From a checkpoint of a small model that answers yes/no questions on an image's attributes.
Model: 4.57M parameters, encoder depths [2, 5, 2], fusion encoder norm rmsnorm, fusion encoder activation swiglu.
Data: trained on aerial photos of the United States (SatlasPretrain), 101725 training examples.
Rows from block 2 of the fusion encoder, named by matrix and row number. Rows with one number belong to one attention dimension. Each number is 128 + 24 x the weight over its row's rms, rounded and kept within 0 to 255. All counts start at 0. After the name is the row's rms in percent of the matrix's.
# q: cross-attention query (fusion_encoder.blocks.2.cross_attn.q.weight, 192x192), inputs 64-127
# k: cross-attention key (fusion_encoder.blocks.2.cross_attn.k.weight, 192x192), inputs 64-127
q.118 082 [143  83 139 145 125 139 167 139 116 132 144 149 123 124 130 124 120 112 115 146 107 150  95 148 193 140 127 134 138 175 137 128 145 106  92 163 102 124 131  93 114 123 146  91 142  81 110 140  86  99 108 141 119 151 103 101 155 130  99 131 131 183 124 107]
q.119 086 [143 110 115 119 141 104  97 152 163 133 158 131 155  79 158 127 109 149 147 146 124 163 124 116 163 151  87  84 145 125 130 124 148  99 107 114 133 131 140 117 157 127 155 132 122 102 126 130 152 124 119 114 128 112  67 138 109  86 140 109 141 207  97 128]
q.120 103 [109 129 130 153 126 105  97 157 137 144 143 128 136  38 165 136 131  73 163 172 124 154  90 137 149 160  81  99 158 162 148 127 130 109 155 140 135 113 134 108 163 140 188 101 145 109 102 110 126 128 142 136 110 116 121 123 153 107 111 161 103 167 130 120]
q.121 101 [125 122 140 137 134 124 180  78 113 102 120 176 118 220 137 109 149 145 139 146 149 134 125 117 152  95 151 156 123 150 104 116 130 150 103 109 127 129 118 115 116 107 132 118 117 174 122 194  76 135 142 140 142 142 108 163 129 178 149 112  88  96 154  95]
q.122 081 [148 123 111  84 143  98  77 157 111 141 169 113  93 100 108 151 112 169 139 145 123 117 149 130 100  75 134 152 124 117  94 115 173 114 158 128 128 107 135 150 160 140 129 105 114 140 136 129 205 104 142 157 135 155 114 111 128 174 146 131 126 111  90 163]
q.123 087 [122 123 127 146 139 142 111 144 150 112  91 123  83  75 152 109 119  86 112 142 106 167 115 139 148 149  73 145 138 137 116 128  99 146 138 106  90 140 112 121 162 134 143 109  98  78 106 150 136 164 109 125 139 173 130 122 141 113 104  97  68 114 100 135]
q.124 079 [157 154 117 123 131 136 100 151 130 119 136 106 135 132 144 122 135 151 136 108 131 112 119 107 117 102 111  78 190  98 157 147 148 108 157 131 131 102  98 160 133 142 131 148 166 112 105 116 147 110 136 136 143 106 136 147 142  74 142 158 198 161  92 141]
q.125 085 [140 104 144 122 134 151  99 129 112 175 169 107 128  50 163 108 102 127 119 124 102 171 102 129 137 151  94 141 166 135 157 124 139 161 158 128 168 102 130 101 177 147 136 122  97 109 107  92 166 125 119 152 147  73 110 102 109  99 133 122 108 177 107 160]
q.126 117 [128 171 114 124 139 144 126 131 165  69 100 123 129 163 111 143 131  82 131 132 136 134 115 117 139 141  81 123 135 143 129 135  78 145 160  97 130 152 103 156 102 126  95 129 110 137 164 178  67 162 177 125 112 157 105 140 122 143 124 108 132  71 108 114]
q.127 100 [123  76 176 129 113 100 108 110 130 149 153 158 127 111 148  85 138 178 133 119 144 119  83 154 136 129 164 145 115 149 144  94 187 165 115 143 143 125 160 118 171 110 166 102 116 121  83  92 140 111  90 134 114 122 149 112 124 126 152 126 122 178 149 108]
q.128 108 [105  96 119 134 152 136  37 148 132 122 114  99 113  95 140 137 116 131 159 135 131 127 113 136 130 131  89 145 144 145 109 116 126 132 148 136 114 120 127 147 134 174 120 126 168 118 108  77 132 131  96  89 121 105 142 135 152  90 142 160 141 181  84 156]
q.129 082 [ 92 155  95 121  99 122 100 102 107 122 137 153 108  69 132 138 104 132 142 172 114 123 155 141 200 138 128 156 124 170  88 128 138  93 151 124 101 119 134 137 165 111 120  82 123 100 141 113 190 111 120 163  96 115  98 136 100 153 145 122 115 137 102 117]
q.130 102 [122 154  93 139 100 148 165  95 147 122 117 156 123 135 125 156 122 143  89 129 144 142 119 108 151 101 141 121 113 112 127  97 131 128 133 126 107 139 134 125 113  50 126 116 105 161 135 163 111 134 141 127 132 116 114 113 129 133 158 101 153  94 114  96]
q.131 280 [114 106 131 129 156 115  39 142 140 147 132 106 135  53 149 118 117 131 133 125 109 147 107 150 130 167  74 113 149 118 149 181 135 133 122 138 118 128 125 113 138 152 136 127 145 106 113  62 167 118 113 102 132 116 132 110 128 106 106 159 150 160 131 136]
q.132 083 [145  95 132 162 104 105  93 143  83 138 164 174 113  81 111 127  98 110 143 150 114 148 105 124 153 137 129 129 171 157 133 122 157 117 128 134 125 111 158 137 141 160 161 149 155 129 110 121 116 117 110  91 118 169 124 105 129 138  92 141 153 129 121 122]
q.133 111 [111 126 134 125 151 134  76 186 188 135 105 112 144 164 121 142 149 126 128  71 125 136  87 118  69 125  98  84 135  96 168 115 112 168 133 151 148 114 131 133  93 136 121 159 131 120 110 101 142 150 119  97 138  89 157 135  96 100 135 138 158 129 119 158]
q.134 085 [122  92 101 133 155 127  63 154 108 106 111 124 128 117 128 158 155  92 159 166 132 133 153 146 132 127 110 127 171 136 122 160 133 127 184 149 150 123 149 134 143 163 141 121 140 132 116 101 145 115 140 142 132 115 120 103 108  95 114 140 127 153 105 155]
q.135 090 [160 121 127 123 148 121 212 113 116 123 116 136 125 221 132 137 109 111  94 133 139 100 148 102 135 107 173 138 119 140  99  68 114 145 129 135 103 116 145 144 126 115 118 121 116 144 159 143  70 141 137 120 158 147 137 101 138 127 120 115 143 101 116 110]
q.136 114 [159 156 127 103 147 123 141 141 140 108 137 164 100 159 105 146 127 131  99 108 146 134  84  99 108  94 119  85 129 109 153 122  80 155 146  99 140  93 127 134  84 108 115 129 117 102 172 181  68 140 136 146 133 124 109 125 105 162 160 127  96 103 118 117]
q.137 152 [ 91 112 138 128 150 138  40 159 128 128 133  94 134  72 143 123 125 124 148 134 114 137 120 138 125 158  95 121 160 119 156 176 150 142 136 146 115 113 121 125 122 153 125 141 147 117 114  63 162 122 128 123 128 105 113 131 144 108 114 159 167 154 125 159]
q.138 084 [ 63 160 126 102 136 103 150 120 158 100 131 136 158  81 115 131 115 137 135  88 110 128 155 154 106 114 138 133  58 119 123 199 141 147 120 120 118 111 136 109 117  85 128  89 113 145 114 100 200 116 113 155 126  84 151 144 130 177 127 128 118 133 169 140]
q.139 132 [160 157 129 126 136 156 136 138 154 114 100 114 114 210  97 148 156 107 120  96 150 106 128  90  82 104 145 105 124 144 131 111  77 146 150 126 158 129 121 128  95 115  90 163 158 145 149 181  63 182 167 133 145 127 117 136 115 111 135 117 141 111 122 147]
q.140 172 [153 150 117 114 127 138 169 134 177  96  98 118 112 192 113 134 148 125 113  98 172 107 119 108  88 125 145 117 129 112 144  99  88 151 146 125 132 148 129 144  93 117  91 134 132 163 149 172  75 158 151 141 138 134 135 133 101 107 111 117 148 102 122 127]
q.141 074 [110 119 139 154 163 118  57 144 110 103  97 116 123 125 142 139 171 110 146  86 132 141  96 153  90 151 122 107 130 139 158 110 121 121 114 138 136 128 144 124 123 160 112 165 147 130 111  79  88 158 141  94 154 113 130 148 170 130 142 122 107 143  90 161]
q.142 303 [119 114 128 129 148 125  50 151 131 136 127 102 144  63 130 129 130 132 143 132 117 132 126 145 137 147  77 121 154 132 125 163 149 115 128 136 125 119 129 123 149 166 140 125 153 118 115  66 180 113 116 108 129 118 137 116 124 103 126 144 148 147 119 144]
q.143 141 [108 115 144 113 125 108 120 126  99 139 148 147 135  62 117 113 114 160 118 135  91 121 122 149 130 158  97 147 118 144 148 183 144 127 106 110 124 114 126 134 171 156 150  98 127  93 101 101 170  83  99 113 128 123 157 121 137 137 125 154 140 143 141 129]
q.144 060 [102 139 103 168 132 140 148 106 142 107 109 117  94 117 153  85 108 117 140 145 133 148 148  96 146 112 159  89 135 139  85 154 163 107 138 109 121 117 142 142  83 140 108 177 117  75 144  71 135  87 152 146 133 136 149 153 150  69  92 151 143 150 128 133]
q.145 065 [137 116  92 155 108 133 165 147 154 140  78 147 118 113 150 112 122 117 106 108 117 135 171 128  99 108 136 126 117 122 141 127 115 106 152 157 117 100 111 121 143 145 121 170 132  96  97  94 149 120  99 127 106  82 150 146 150 140 101 100 117 149 128 114]
q.146 073 [157 161 115 139 110 142 156 138 136 111 174 105 129 162 103 124 104 120 147 124 163 133 123 135 102 141 143 108 144 170 142 124 108 130 115 109 159 141 108 125 113 142  54 106 110 148 121 170  48 123 139 124 145 134 106 115 130  96 141 107 111  88 131  97]
q.147 068 [138 108 108 147 144 140 158 116 164 115 135 121 104 159 150 144 113 184 153 164 182 159 141 132  84 128 125  73 202 118 136  98 125 101 120  71 203 119 138 131 125 130 135 161 132 158 116 142 124 119 143 153  90 126 102  86 130  84 136 155 122 153 105 109]
q.148 062 [117 145 121 127 122  92 141 114 109 129 128 126 114 110 112 122 130  96  84 132 131 129 140 137  90 152  93 111 102 130 107 163 114 126 129 153  80 169 156 145 113 122 158 117 117 135 157 161 132 138 127 119 102 177 134 155 138 137 152 148 177 116 115 138]
q.149 064 [ 90 131 100 149 117 109  97 111 137 133 176 113 145 118 138  83 156 121 122 124 107 171  83 169 144  92  75 168 204 125 100 145 156 129 125 134 119 126 125 165 126 161 147 113 151 142  83 120 159 115  96 141  99 173 108 113 117 158  92 127  78 141 138 136]
q.150 069 [170 134 109 113 141 124 136 147 129 139 120 100 117 117 100 184 141 169 153 158 143 164 150 113 129  75 154 146 122 110 138 106 172  93 152  76 192  99 132 138 116 127 109 152 132 132 135 131 147 137 131 164 117 125 139 134 180 135 154 124 146  96  88 132]
q.151 069 [101 114 108 140 153 120  63 122 122  92 129 133 162 128 151  95 142 150 139 150 104 162 100 172 128 157  87 146 128 147  86 101 120 174  98 156 101 147  89  96 139 122 152 105 109 131 122  87 142 122 119 129 139 134 118 139 108  97 112 133 104 170 132 129]
q.152 067 [ 92 154 144 108 106 113 135 157  94 130 138 101 112 124 147 105 132 127 146 154 171 108 104 110 148 164 105 125 181 118 121 146  81 109 115  86 103 126 112 138 156 116  77 112 139 101 147 175 124 131 139 104 106 114 101 163  85 142 127 149  79 123 103 113]
q.153 066 [ 92  73 135 130  88 119 126 143  87 139 168 171 106  88 106 104 135  70 125 176 144 175 138 142  92 148 182 152 148 122 136 116 104 123 103 147 103 101 107 138 189 168 143 128 156 135 107 114 154 138 137 147 138 136 101 132 138 143 136 161 102 108 141 119]
q.154 079 [117 141 123 130 124  98 136 102 129 125 119 128 115 186 130 125 146 163 133 171 156 132 112 104 162 124 134 165 176 161 119 118 169 129 159  84 140 159 108 125 176 110 115 141 125 124 128 127  95 148 125 125 137 149 122 115  94 125 157 129 143  97 149 131]
q.155 071 [126 147 133 130 126 163 111 124 149 126 108  82 117  74  97 160  99  95 105 108 140 108 102 112 140 165 129 103 104  89 132 143 113 144 119 186 101 137 106 133  82 113  98 129 128 119 173 135  92 123 127 119 164 127 143 135 125 114  87 145 173 100 161 124]
q.156 064 [123 121 126 143 108 135 139 133 162 146 132 142 144 116 165 122  95 151 118 122 136  86 137 124  90 149 153 136 117  95 154 132 154  61 166 171  90 129 144 175 106 168 174 154 109  94 175  92 164 112 126 123 111 105 138 105  85 123 132 136 161 107 184 178]
q.157 077 [163 140 106 127 150 140  90 132 140 119  93 127 131 158 126 135 160 106 148 163 118 134 127  81 138 102 135  91 151 152 134 145 100 166 140  49 191 125 113 111 176 124 112 170 141  98 141 124 127 127 154 147 140 145  55 129 128  70  92 105 107 134 136 137]
q.158 071 [112 114 116 145 141 140 101 109 133 136 123 138 110 161 147  97 170 130  83 180 111 115  81 141 172 139 120 167 174 126  93 128 118 153  89 172 151 113 115  75 146 134 153  99 115 106 152 134 151 121 133 118 148 151 100 110 127 160 155 117  90 139 120  96]
q.159 068 [155 129 136 134 119 125 130 146 141 140 149 140  77 156 175  89 116 121 163 184 140 141 109  86 150 112 151 123 158 130 138  89 135 122 106  67 147 133 115 100  85 124 123 118  81 124 127 137 178 130 128 167 145 139 103 129  91 110 133 127 133 123 113 147]
q.160 295 [116  96 129 157 132 121  54 156 112 142 146  93 144  40 130 129 111 116 144 115 107 123 121 140 134 146  64 118 130 144 155 158 158 134 125 155 108 109 120 137 149 159 154 139 142  85 109  66 181 112  99 110 138 120 132 114 129 131 106 153 150 147 112 155]
q.161 153 [131  80 128 148 110 113 114 147 108 145 182 115 163 118 106 149 116 163 155 123 133 116 123 130 141 112 119 127 124 166  83 116 167 101 148 135 147  99 157 140 126 137 164 110 131 118 100 103 147  92 103 124 130 132 119  80 119 145 176 136 100 154 127 136]
q.162 096 [142 139 133 112 126 130  99 118  87 122 121 131 114  66 144 108  57  78 156 125 106 111 140 169 155 133 104 107 128 159 138 155 101 105 101 139 100 106 128 144 139 151 133 163 143  89 146 115 168 151  91  82 139 104 140 104 132 163  87 130 141 120  97 169]
q.163 130 [121  72 136 139 152 123  82 135 136 142 129 101 135 113 121 110 158 150 126 150 129 133 128 109 188 123  77  96 162 115 120 101 123 122 143 115 156 122 111 109 155 152 128 111 159  76  82 105 140  97 124 116 117 139 107 127 134  99 130 140 123 183 104 126]
q.164 229 [144 141 125 117 104 133 196  86 142 114 107 171 119 222 121 122 144 123 117 137 160 127 142 115 110 121 199 141 112 114 114 108 100 137 126  97 157 138 133 130 107  90 115 116 120 159 134 174  85 144 155 154 122 127 126 148 137 128 151  95  97 112 130 102]
q.165 171 [135  88 138 138 132 147  71 148 102 156 170  83 149  20 124 115 125 122 132 129 116 112 137 167 151 141  70 132 134 150 133 162 127 136 132 141 117 118 125 150 155 152 154 103 150  86 116  80 157 115 118 109 138 123 101 108 116 133 124 155 147 170 103 151]
q.166 087 [129 135 129 106 128 113 118 103 146 130  94 116 141 122 156 115 106 134  84 110 138 121 112 144 121 152 113 115  86 107 158 127  85 166 135 132 128 138 107 106 115 112  88 133 146 139 138 121 121 151 148 113 118 111 124 121 152 107 125 107 154 123 112 113]
q.167 138 [104  87 131 155 141 114  67 138  98 152 171 149 149  71 142 104 135  92 128 117 114 129  77 154 171 116 103 165 124 142 106 136 171  97 126 144 134 130 155 104 144 149 165 109 176  94 107  90 125  96 103 113 141 136 120  94 121 119 154 136  85 193 109 118]
q.168 214 [116  96 129 134 123 120  64 163  95 155 152 105 147  15 151 119 119 156 137 135 133 142 104 148 173 130  83 125 135 143 117 133 171 128 119 128 114 117 126 119 170 142 144 107 150  94 110  75 194 105 118 125 101 114  91 112 128 123 123 134 127 193 107 134]
q.169 106 [147 100 113 104 123 132  86 116 114 145 161 139 144  47 173 119 129 113 176 130 131 124  92 132 129 107  71 132  94 155 133 178 144  96 124 111 118 101 160 127 135 125 118 110 106 127 119  81 181 119 118 134 128 114  95 125 125 117 138 128 120 165  90 124]
k.118 094 [155 114 145 145 127 118 100  92 176 124 116 125 134 122 142 124 110 118 175 110 139 167  84 118 123 133 115 146 133  98 171 131 135 146  91 137  97 138 130 107 158 108  93 151 154 117 122 191  62 117 149 101 106 159 163 139 151 142  84 152 118 123 139 192]
k.119 098 [142 118 137 127 113 128  97 120 101  68 116 139 134 114 153 142 172 117  97 134 102 127 117 122 114 149 178 126 104 113 120 166 120 113 123 142 149 177  65 112 137 140 158 121 135 173 136 133 143 147 176 133 132 136 155  89 122  95 138 128 120  74 156 152]
k.120 098 [165 109 103 145 126 153  94  69 143 110 164  81 119 112 139 149 124 165 170  91 163 121 122 157 115 164 138 127 128 115  93 142 104 129 136  91  65 133 157 140 136 136 167  91 146  88 139 159 124  99 166 112 116 164 148 130 114 146 158 147 116 120 125 131]
k.121 097 [125 150 147 154 110 119 126 121 137 160  89  70 126  98 124  99 114 131 151 125 104 150 119 131 125  92 115  85 137 123  97 129 140 120  94 127 125  83 163 131 136 125  99 101 104 116 141 110 115 106 101 119 120  91 134 176 126 115 110 172 127 102 132 164]
k.122 108 [133 159 117 176 113 138 141 132 105 169 153 141 115 130 135 113 112 166 102 118 187 124 125 110 103 138 164 181  91 118 111 149 152 110 149 161  88 131 131 166 154 133 142 165 147 185 123 104 139 162 136 123 141 123 107 113  98 101 145  78 144 133 126 118]
k.123 114 [146 133 142 125 121 137 104 104 123  92 148  89 153  97  98 127 144 121 171 138 125 173 119 159 118 137 132 109 136 133 128 115  86 110 115 109 127 133 153 109 143 133 151 145 129  84 140 163 139 117 123 118 106 121 136 154 126 169 157 192 120 105 120 153]
k.124 101 [ 85 153 162 112 115 102 130 114 121 151 130 152 151 106 158 104 165 113 126 122 106 106 146 134 106 123 127 141 143 102 105 143 189 107 120 163 161 135 136 145 169 117 112 133 116 153 152 112 134 117 119 152 151 110 127 107 134 158 120 120 125 146 130 126]
k.125 106 [147 112 102 145 146 122  99 111 163 151 133 119 165 115 103 136  99 106 130 151 144 162 127  95 128 144 131 122 181 108 158 130 110 115 129 132 101 162 141 106 148 119 148 123 164 144 124 149 117 129 159 178 107 154 137 181 151 145  73 131 138 105 143 129]
k.126 102 [113 149 180  55 119 102 147 110 109 161 129 119 129  88 120 107 141 134 119 113  99 153 133 131 146 106 126 114 141  88 117 148 123 111  94 125 171 106 122 104 128 119 125  79  85 144 139 103 130  90  75 125 104  82 114 156 127 153 119 157 134 134 101 151]
k.127 102 [178  87  73 146 125 105 123 104 173  68 103  94 131  99 138 144 115 136 162 126 176 147 119 124 151 124 130 137 132 141 120 113 135 151 112 111 132 161 144 111 148 143 118 153 159 125 118 187  97 127 155 151 123 173 148 160 111  91 133 146 147 104 125 110]
k.128 128 [122 148 143 123 101 131 128 147 125 145  86 138 118 137 124 141 111 128 140 149 129 139 167 123 118 126 207 136 114  99 191 129 117 116 125 133 123  89 106 146 132 176 116 158 125 151 156 148 129  99 136 133 132 175 137 123 148 137 130 138 162 128 145 139]
k.129 124 [180 100 148 146 165 149 133  99 161 152 151 151 132 143 126 151 122 108 139 122 150 146 120 155 113 138 124 141 165 129 153 127  85 109 173 140 161 198 159  91 163  88 160 173 145 130 147 153 133 137 177 141  93 136 120 130 131 124 168 158 142 145 151 159]
k.130 099 [143 140  92 112 154 101 152 123 124 132 132  95 107 148 155  88 136 143 153 154 123 114  97 133 149 137  47 142 150 127 111 111 149 184  97  98 127 142 118 108 141 129 107 158 136 117 122  89  99 109 119 127 139 124 122 157 153  96  99 144 129 129 124 131]
k.131 098 [ 91 129 157 149 128 147 135 144 171 122 116 161 140 144  86 134 145  63 119 126 133 125 139 125 145 134 162 118 108 162 189 158 134 148 139 103 155 112 125 152 105 145 154 145  95 113 111 152 110 133 156 115 126 148 127 121 125 126 137 118 145 106 152 191]
k.132 191 [120 168 130 122 117 121 122 131 124 133 128 118 143 126 125 119 127 147 138 130 117 118 147 109 138 123 165 141 127 112 194 142 133 125 187 137 135 112 120 133 134 224 129 157 141 118 148 128 172 142 136 118 130 155 132 100 127 126 122 138 118 117 139 154]
k.133 118 [123 113 101 115 147 118  96 109 120 109 121 124 114 124 133 126 155 149 145 157 122 104 101 115 127 109  68 136 124 150 103 101 127 160  69 149  88 114 134 140 112 128  66 110 115 126  98 112  92  82 118 103 147 126 137 130 136 149 109 142 116 122 119  85]
k.134 122 [110 141 139 111 115 159 100 151 121 153 116 117 132 138 114 147  91 146 137 137 114 149 156 104 132 119 171 118 137 117 131 158 140 113 145 166  98 123 144 166 125 167 112 108 106 130 143 121 155 132 120  95 117 142 158 118  95 175 125 145 139 102 132 110]
k.135 157 [105 132 104 108 107  83 120 119 100 142 124 117 119 134 128 115 112 148 133 121 117 105 115 121 125 151 121 117 108 118 129 121 140 126  71 148 111  85 126 105  94 109  68 110 120 128  99 111 129 127 105 114 137 131 136 129 128 112 121 134 119 101 131  90]
k.136 109 [ 89 106  92  86 103 133 123 131 131 118  97 118 116 150 156 114 158 143 116 131 116 112 112 117 111 119 126 137 119 161  70 112 150 151  94 107 136 122 101 124  74  93 123 113 120 135 139 119 133 110  87 137 123 110 123 138 135 153 140  88 113 108 128  95]
k.137 101 [139 160 169 135 121 135 110  98 148 104 101 142 119 108 132 160  97 142 140 151 117 115 154 147 140 120 179 125 129 121 128 112 155 110 118 143 120 114 131 154 151 128  95  68 147 157 133 118 169 135 149 126 130 106 160 120 117 174 138 120 101 130 112 124]
k.138 120 [147 112 148 110 138 138 140 118 162 112 113 169 152 137 142 148 119  84 126 122 153 143 122 142 123 129  59 138 142 173 161 160 142 130 176 111 135 148 163 136 171 169 167 153 138 125 131 141 134 119 171 156 135 143 120 150 142 107 135 133 129 123 119 123]
k.139 131 [ 95 105 100 118 124 128  98 119 105 115 122 120  97 136 143  94 153 181 141 139 103 123 119 123 150 126  90 112 127 150  79 126 117 152  77 145  94 132 131 134 129  78  95 104 103 134 118 122 118  91 107  97 160 120 147 131 146 155 130 121 122 125 128  94]
k.140 156 [ 98 107 113 129 138 131 126 144  85 120 134 114 112 137 134  98 141 152 122 130 123 118 125 133 127 129  84 132 106 123  88  91 142 160  63 124 108 110 115 127 108  57  99  96 100 116  92 117 124 113 112 118 139 125 149 145 130 147 102 110 116 128 125  80]
k.141 159 [104 131 108 122 131 114 127 111 112 138 113 116 122 130 116 133 132 157 124 137 121 115 125 123 108 126  84 138 116 141 120 114 134 139  65 134 107  88 131 126 104 125  81  81  87 114 109 126 134 123 101  86 127 154 149 137 115 123 107 139 120 110 132  81]
k.142 132 [140 150 142 152 147 167 154 147 145 121 141 130 142 148 128 140 114  96 129 129 151 155 151 165 124 124 157 110 150 123 159 164 115  92 157 141 129 156 120 142 145 151 169 122 112 119 161 152 152 148 137 140 118 155 113 133 135 130 146 138 134 121 125 168]
k.143 157 [128 122 145 130 141 140 141 122 149 118 129 134 112 146 131 123 111  96 150 111 151 149 134 120 136 126 119 134 141 125 178 159 112 124 167 102 155 160 123 137 136 168 172 158 171 106 153 144 147 142 147 121 110  98 121 115 127 106 123 116 128 147 129 170]
k.144 077 [161 187 115 108 168 147 103 171 133 151 164 128 127 117 141 138  99 115 114  98 106  90  97 124 110 113 143 134 114 147 123 128 135 154 141 134 123 107 175 108 161 143  93 103 128 122 161 101 144 108 124 104 166 142  83 121 122 115  82 176 152 160 170 101]
k.145 085 [172 122 113 162 192 142  64 150 149 120 129 118 120  87 136 115 116 139  89 132 105 127 120 162 118 127 136 154 110  99 138 120 158 151 129 105  91  91 150  81 209 128 127 117 189 151 115 111 117 111 113 144 143 114  88 164 162 151  96 159 117 141  91 169]
k.146 087 [105 112 128  92  90 114 152  75 147  82 113 118 118 126 153 144 143 138 162 128 181 118 141 118 143 133 128 158 128 111  80 123  97 119 130 116 150  99  88  78  79 134 133 140 134 102 138 137 150 129 155 118  97 177 139 140 153 134 108  85  78 112 164 106]
k.147 086 [108  92 144  78 136 115 131 162 120  79 116 128 102 157 107 171 119 162 116 142 144 118 137 146 162 117 136  80 171 159 144 116 116 141 121 128 110 119 120 119  94 148 119  93 131 121 142 140 144 129 125 120  99 138 157 118 138 124 126 118 135 143 125  96]
k.148 086 [121 101 153 100  81  76 162 115 160 118 152 104 158 128 118 116 129 135 119 142 134 129 121  95  95 166 133 131 146 125  80 134 125 102  99 121 122 159 110 103 134 143 161 105 117  92 125 135 121 133 146 121 134 126 141  80 126 108 132 127 101 101 131 173]
k.149 076 [155 119 150 134 102 136  96 154 132 141 117 115 119 139  89 151 146  88 154 148 124 150 163 155 101 104 129 111 142 140 155 106 145 122 106 122 124 126 106 160 124 158 151 160  88 191 153 121 149  97 111 165 122 120 130 112 129  89 137  99 105 143 161 128]
k.150 084 [ 94 133 144 100 112 176 139 117 161 107 137 145 142 140 124 163 132 112 114 123 111 133 117 170 118 141 157 129  77 164 112 124 112  98 155  79 134 114  90 128  70 117 131 134 135 114 126 147 151 119 126 115 188 120 109 119 128 160 136  84 128  98 144 137]
k.151 087 [170 107 141 102 162  87 131 137 130 169 142 139 133 120 101 110 130 159 147 130 137 116 129 126  95  86 114 140 133 122 138 105 113 104 106 130 156 103 168 113 115 123 118 181 152 135 101  86  89  91 155 134 119 139 144 148 148 126 115 131 127 144 153  62]
k.152 081 [139  83 182 109  99  96 129 104 134 145 141 158 136 149 115 183 136  95 121 156 151 138 121 106 116 111 157 135 134 136 144 133 116 124 140 126 139 117 140 112  45 150 140 134 148 121 119 133 125 146 138 116  98 164 142  88 107 116 153  75 149 132 160 143]
k.153 083 [ 80 159 141 153 105 128 111 108 139 111 109 159 125 152 125 144  70 103  90 123 139 109 101 131 135 179 125 109 115 112 122 131 133 135 129 100 154 105  97 100 149  91 128 141  79 123  82 139 139 128 112  90 105 127 106 101 155 116 118 112 153  76 167 143]
k.154 092 [136 112 131 121 111 111 170 118 132 151 137  60  88 118  92 165 146  97 131 152 116 146 148 106 136 153 146  83 132 136 124 125 142 116 134 137 127 110  90 152  67 151 122 130 115 108 142 134 121 112 119  92  99 189 144  69 108 127 128  88 125 142 154  97]
k.155 089 [156 142  94 105 157  96 110 141 132 121 132 137 124 132 138 112 126  92 168 134 105  92  98 137 125 126 138 141  89 118 123 123 149 129 133 121 103 127 126 128 147 122 123 100 131 153 117 113 117 180 144 138 161  84 113 125 121 147 117 194 119 164 160  99]
k.156 085 [144 161 141 119 160 125 109 149 128 163 139 122 130 135 106  99 145 152 131 155 120 114 151 129  94  57 180 135 102 140 148 115 139 125 132 172  98 115 117 101 155 127  81 121 162 151 144 115  82 115 110 122 179  87 151 154 132 165 123 191 143 132 126  95]
k.157 094 [130 114 131 142 134 130 140 121 132 128 101 136  59 130  81 167 116 134 128 135 131 108 119 102 126 139 107 104 169 142 135 100 143 128 105 133 100 117 141 162  88 131 112  91  94 152 140 118  92 136 141  84 116 126 133 117  83 135 178  80 144 116 117  49]
k.158 083 [153 121 161 107 148 109 103 137 138 122 135 141 112 144 137 178 115 118 133 162 159 139 149 119 157 147 139  86 167 163 123 112 138 119 155 148 121 144 109 136 102 108 179 108 122 159 159 128 128 138  55  97 134 126 121 104  80 122 145  95 143 182 114 135]
k.159 089 [132 115 124 100 169 126 122 185 119  97 123 146 113 160  97 171 129 148 147 100 142 147 156 159 150 147 145 120 126 172 156 168 113  98 101 161 158 127 125 138  87 133 147 147 122 148 146 112 136 127 112  92 156 132 135 123 122 176 117 112 177 132 139 101]
k.160 091 [ 94 207 184 132 152 131 117 109 124 160 171 110 133 124 173 139  94 160 125 128 122 123 146  97 118 118 136 122 128 148 127 176 107 108 112 109 110 142 154 118 136 134  80 107 107 143 123 125 141 128  85 132 123 107 143 128 136 116  97 123 156 121  91 176]
k.161 098 [138 167 141 103 132  95  81 126  73 143 117 116 119 108 146 128 140 133 101 144 113 133 140  85 112 108 162 146 117 147 116 193 145 132 144 139 146 137 133 130 142 149  89 106 135 162 105 118 169 125 101 143 145 137 139 130 136 158  97 122 134 129 112 130]
k.162 114 [140 131 121 150 101 119 143 123 144 108 183  89 140 142 175 118  93  98  99 100 146 123 132 133  98 159 119 181 132 102 104 170 138 118 114 119 115 104 118 105 151 145 150 143 102 125 124 148 106 141 159 169 112 161 123 160 129 127 162 149 107 107 113 125]
k.163 119 [126 152 144 130 134 120 147 126 111 192 116 122 158 119 132 118 133 148 131 127 113 136 125 109 139 136 164 123 105 127 147 161 101 155 132 151 157 128 116 182 141 119 101 123 127 165 113 170 154 100 125 126 191 137 151 107 152 123  78 114 148 134 105 143]
k.164 095 [164  56  87 135 110 149 140 112 141  79 102 150 148 123  77 138 126 130 162 152 140 120 124 109 141 137 111  83 142 158 118 113 113 165  98 125 123 105 138 106 118 154 164 161 125  72 108 139 129 143 165  97 121 150 137 140 151 153 163 120 105 127 164  91]
k.165 102 [ 85 140 152 113 111  85  98 157 116 196 174 111 124 152 157 116  76 107 113 143 134 139 168  96 111 115 148 171 116 106 106 159 139 110 135 139 120 126 144 103 149 113 119 168 116 165 167 119 147 130 119 170 126 141 155 129 115 162 125 105 130  96 102 158]
k.166 148 [138  81 105 114 145 116 143  94 137  67 126 130  90 107  94 146 111 117 160 128 130 140 108 137 108 143 110 129 142 133 148  85 143 129 118 110 114  80  93  89 123 121 153 131 116  80 122 112 108 140 125 100 110 135 123 148 119 134 144 116  93 127 189 104]
k.167 095 [ 94 158 181 112 136 116  96 145 136 181 113 114 148 104 143 143 150 110 130  97 169 168 121 124 140 151 154 111 101 112 110 148 143 118 130 108 159 146 147 140 121 124 110 152 110 153 138 117 140 130 120 168 142 146 126 154 132 142 119 149 136 144 107 167]
k.168 098 [104 140 141 156 115 145 143 133  88 121  98 123  93 111 165 106 129 131 112 160  98 134 115 103 109  99 114 143 113 147 118 138 115 109 123 172 135 158  78 142 105 124  96 129 121 144 116 150 146 124 140 155 146 108  81 126 108 111  80 157 157 140 140 125]
k.169 140 [167  97  97 138 103 122 119 109 162 104 130 136 130 114 100 132 129  94 118 112 148 144 138 110 118 150 140 135 166 121 123  92 151 126 151 106 101  79 124  73 135 138 131 122 127  69 125 103 114 149 157 131 105 126 121 181 130 118 173 152 123 122 156 171]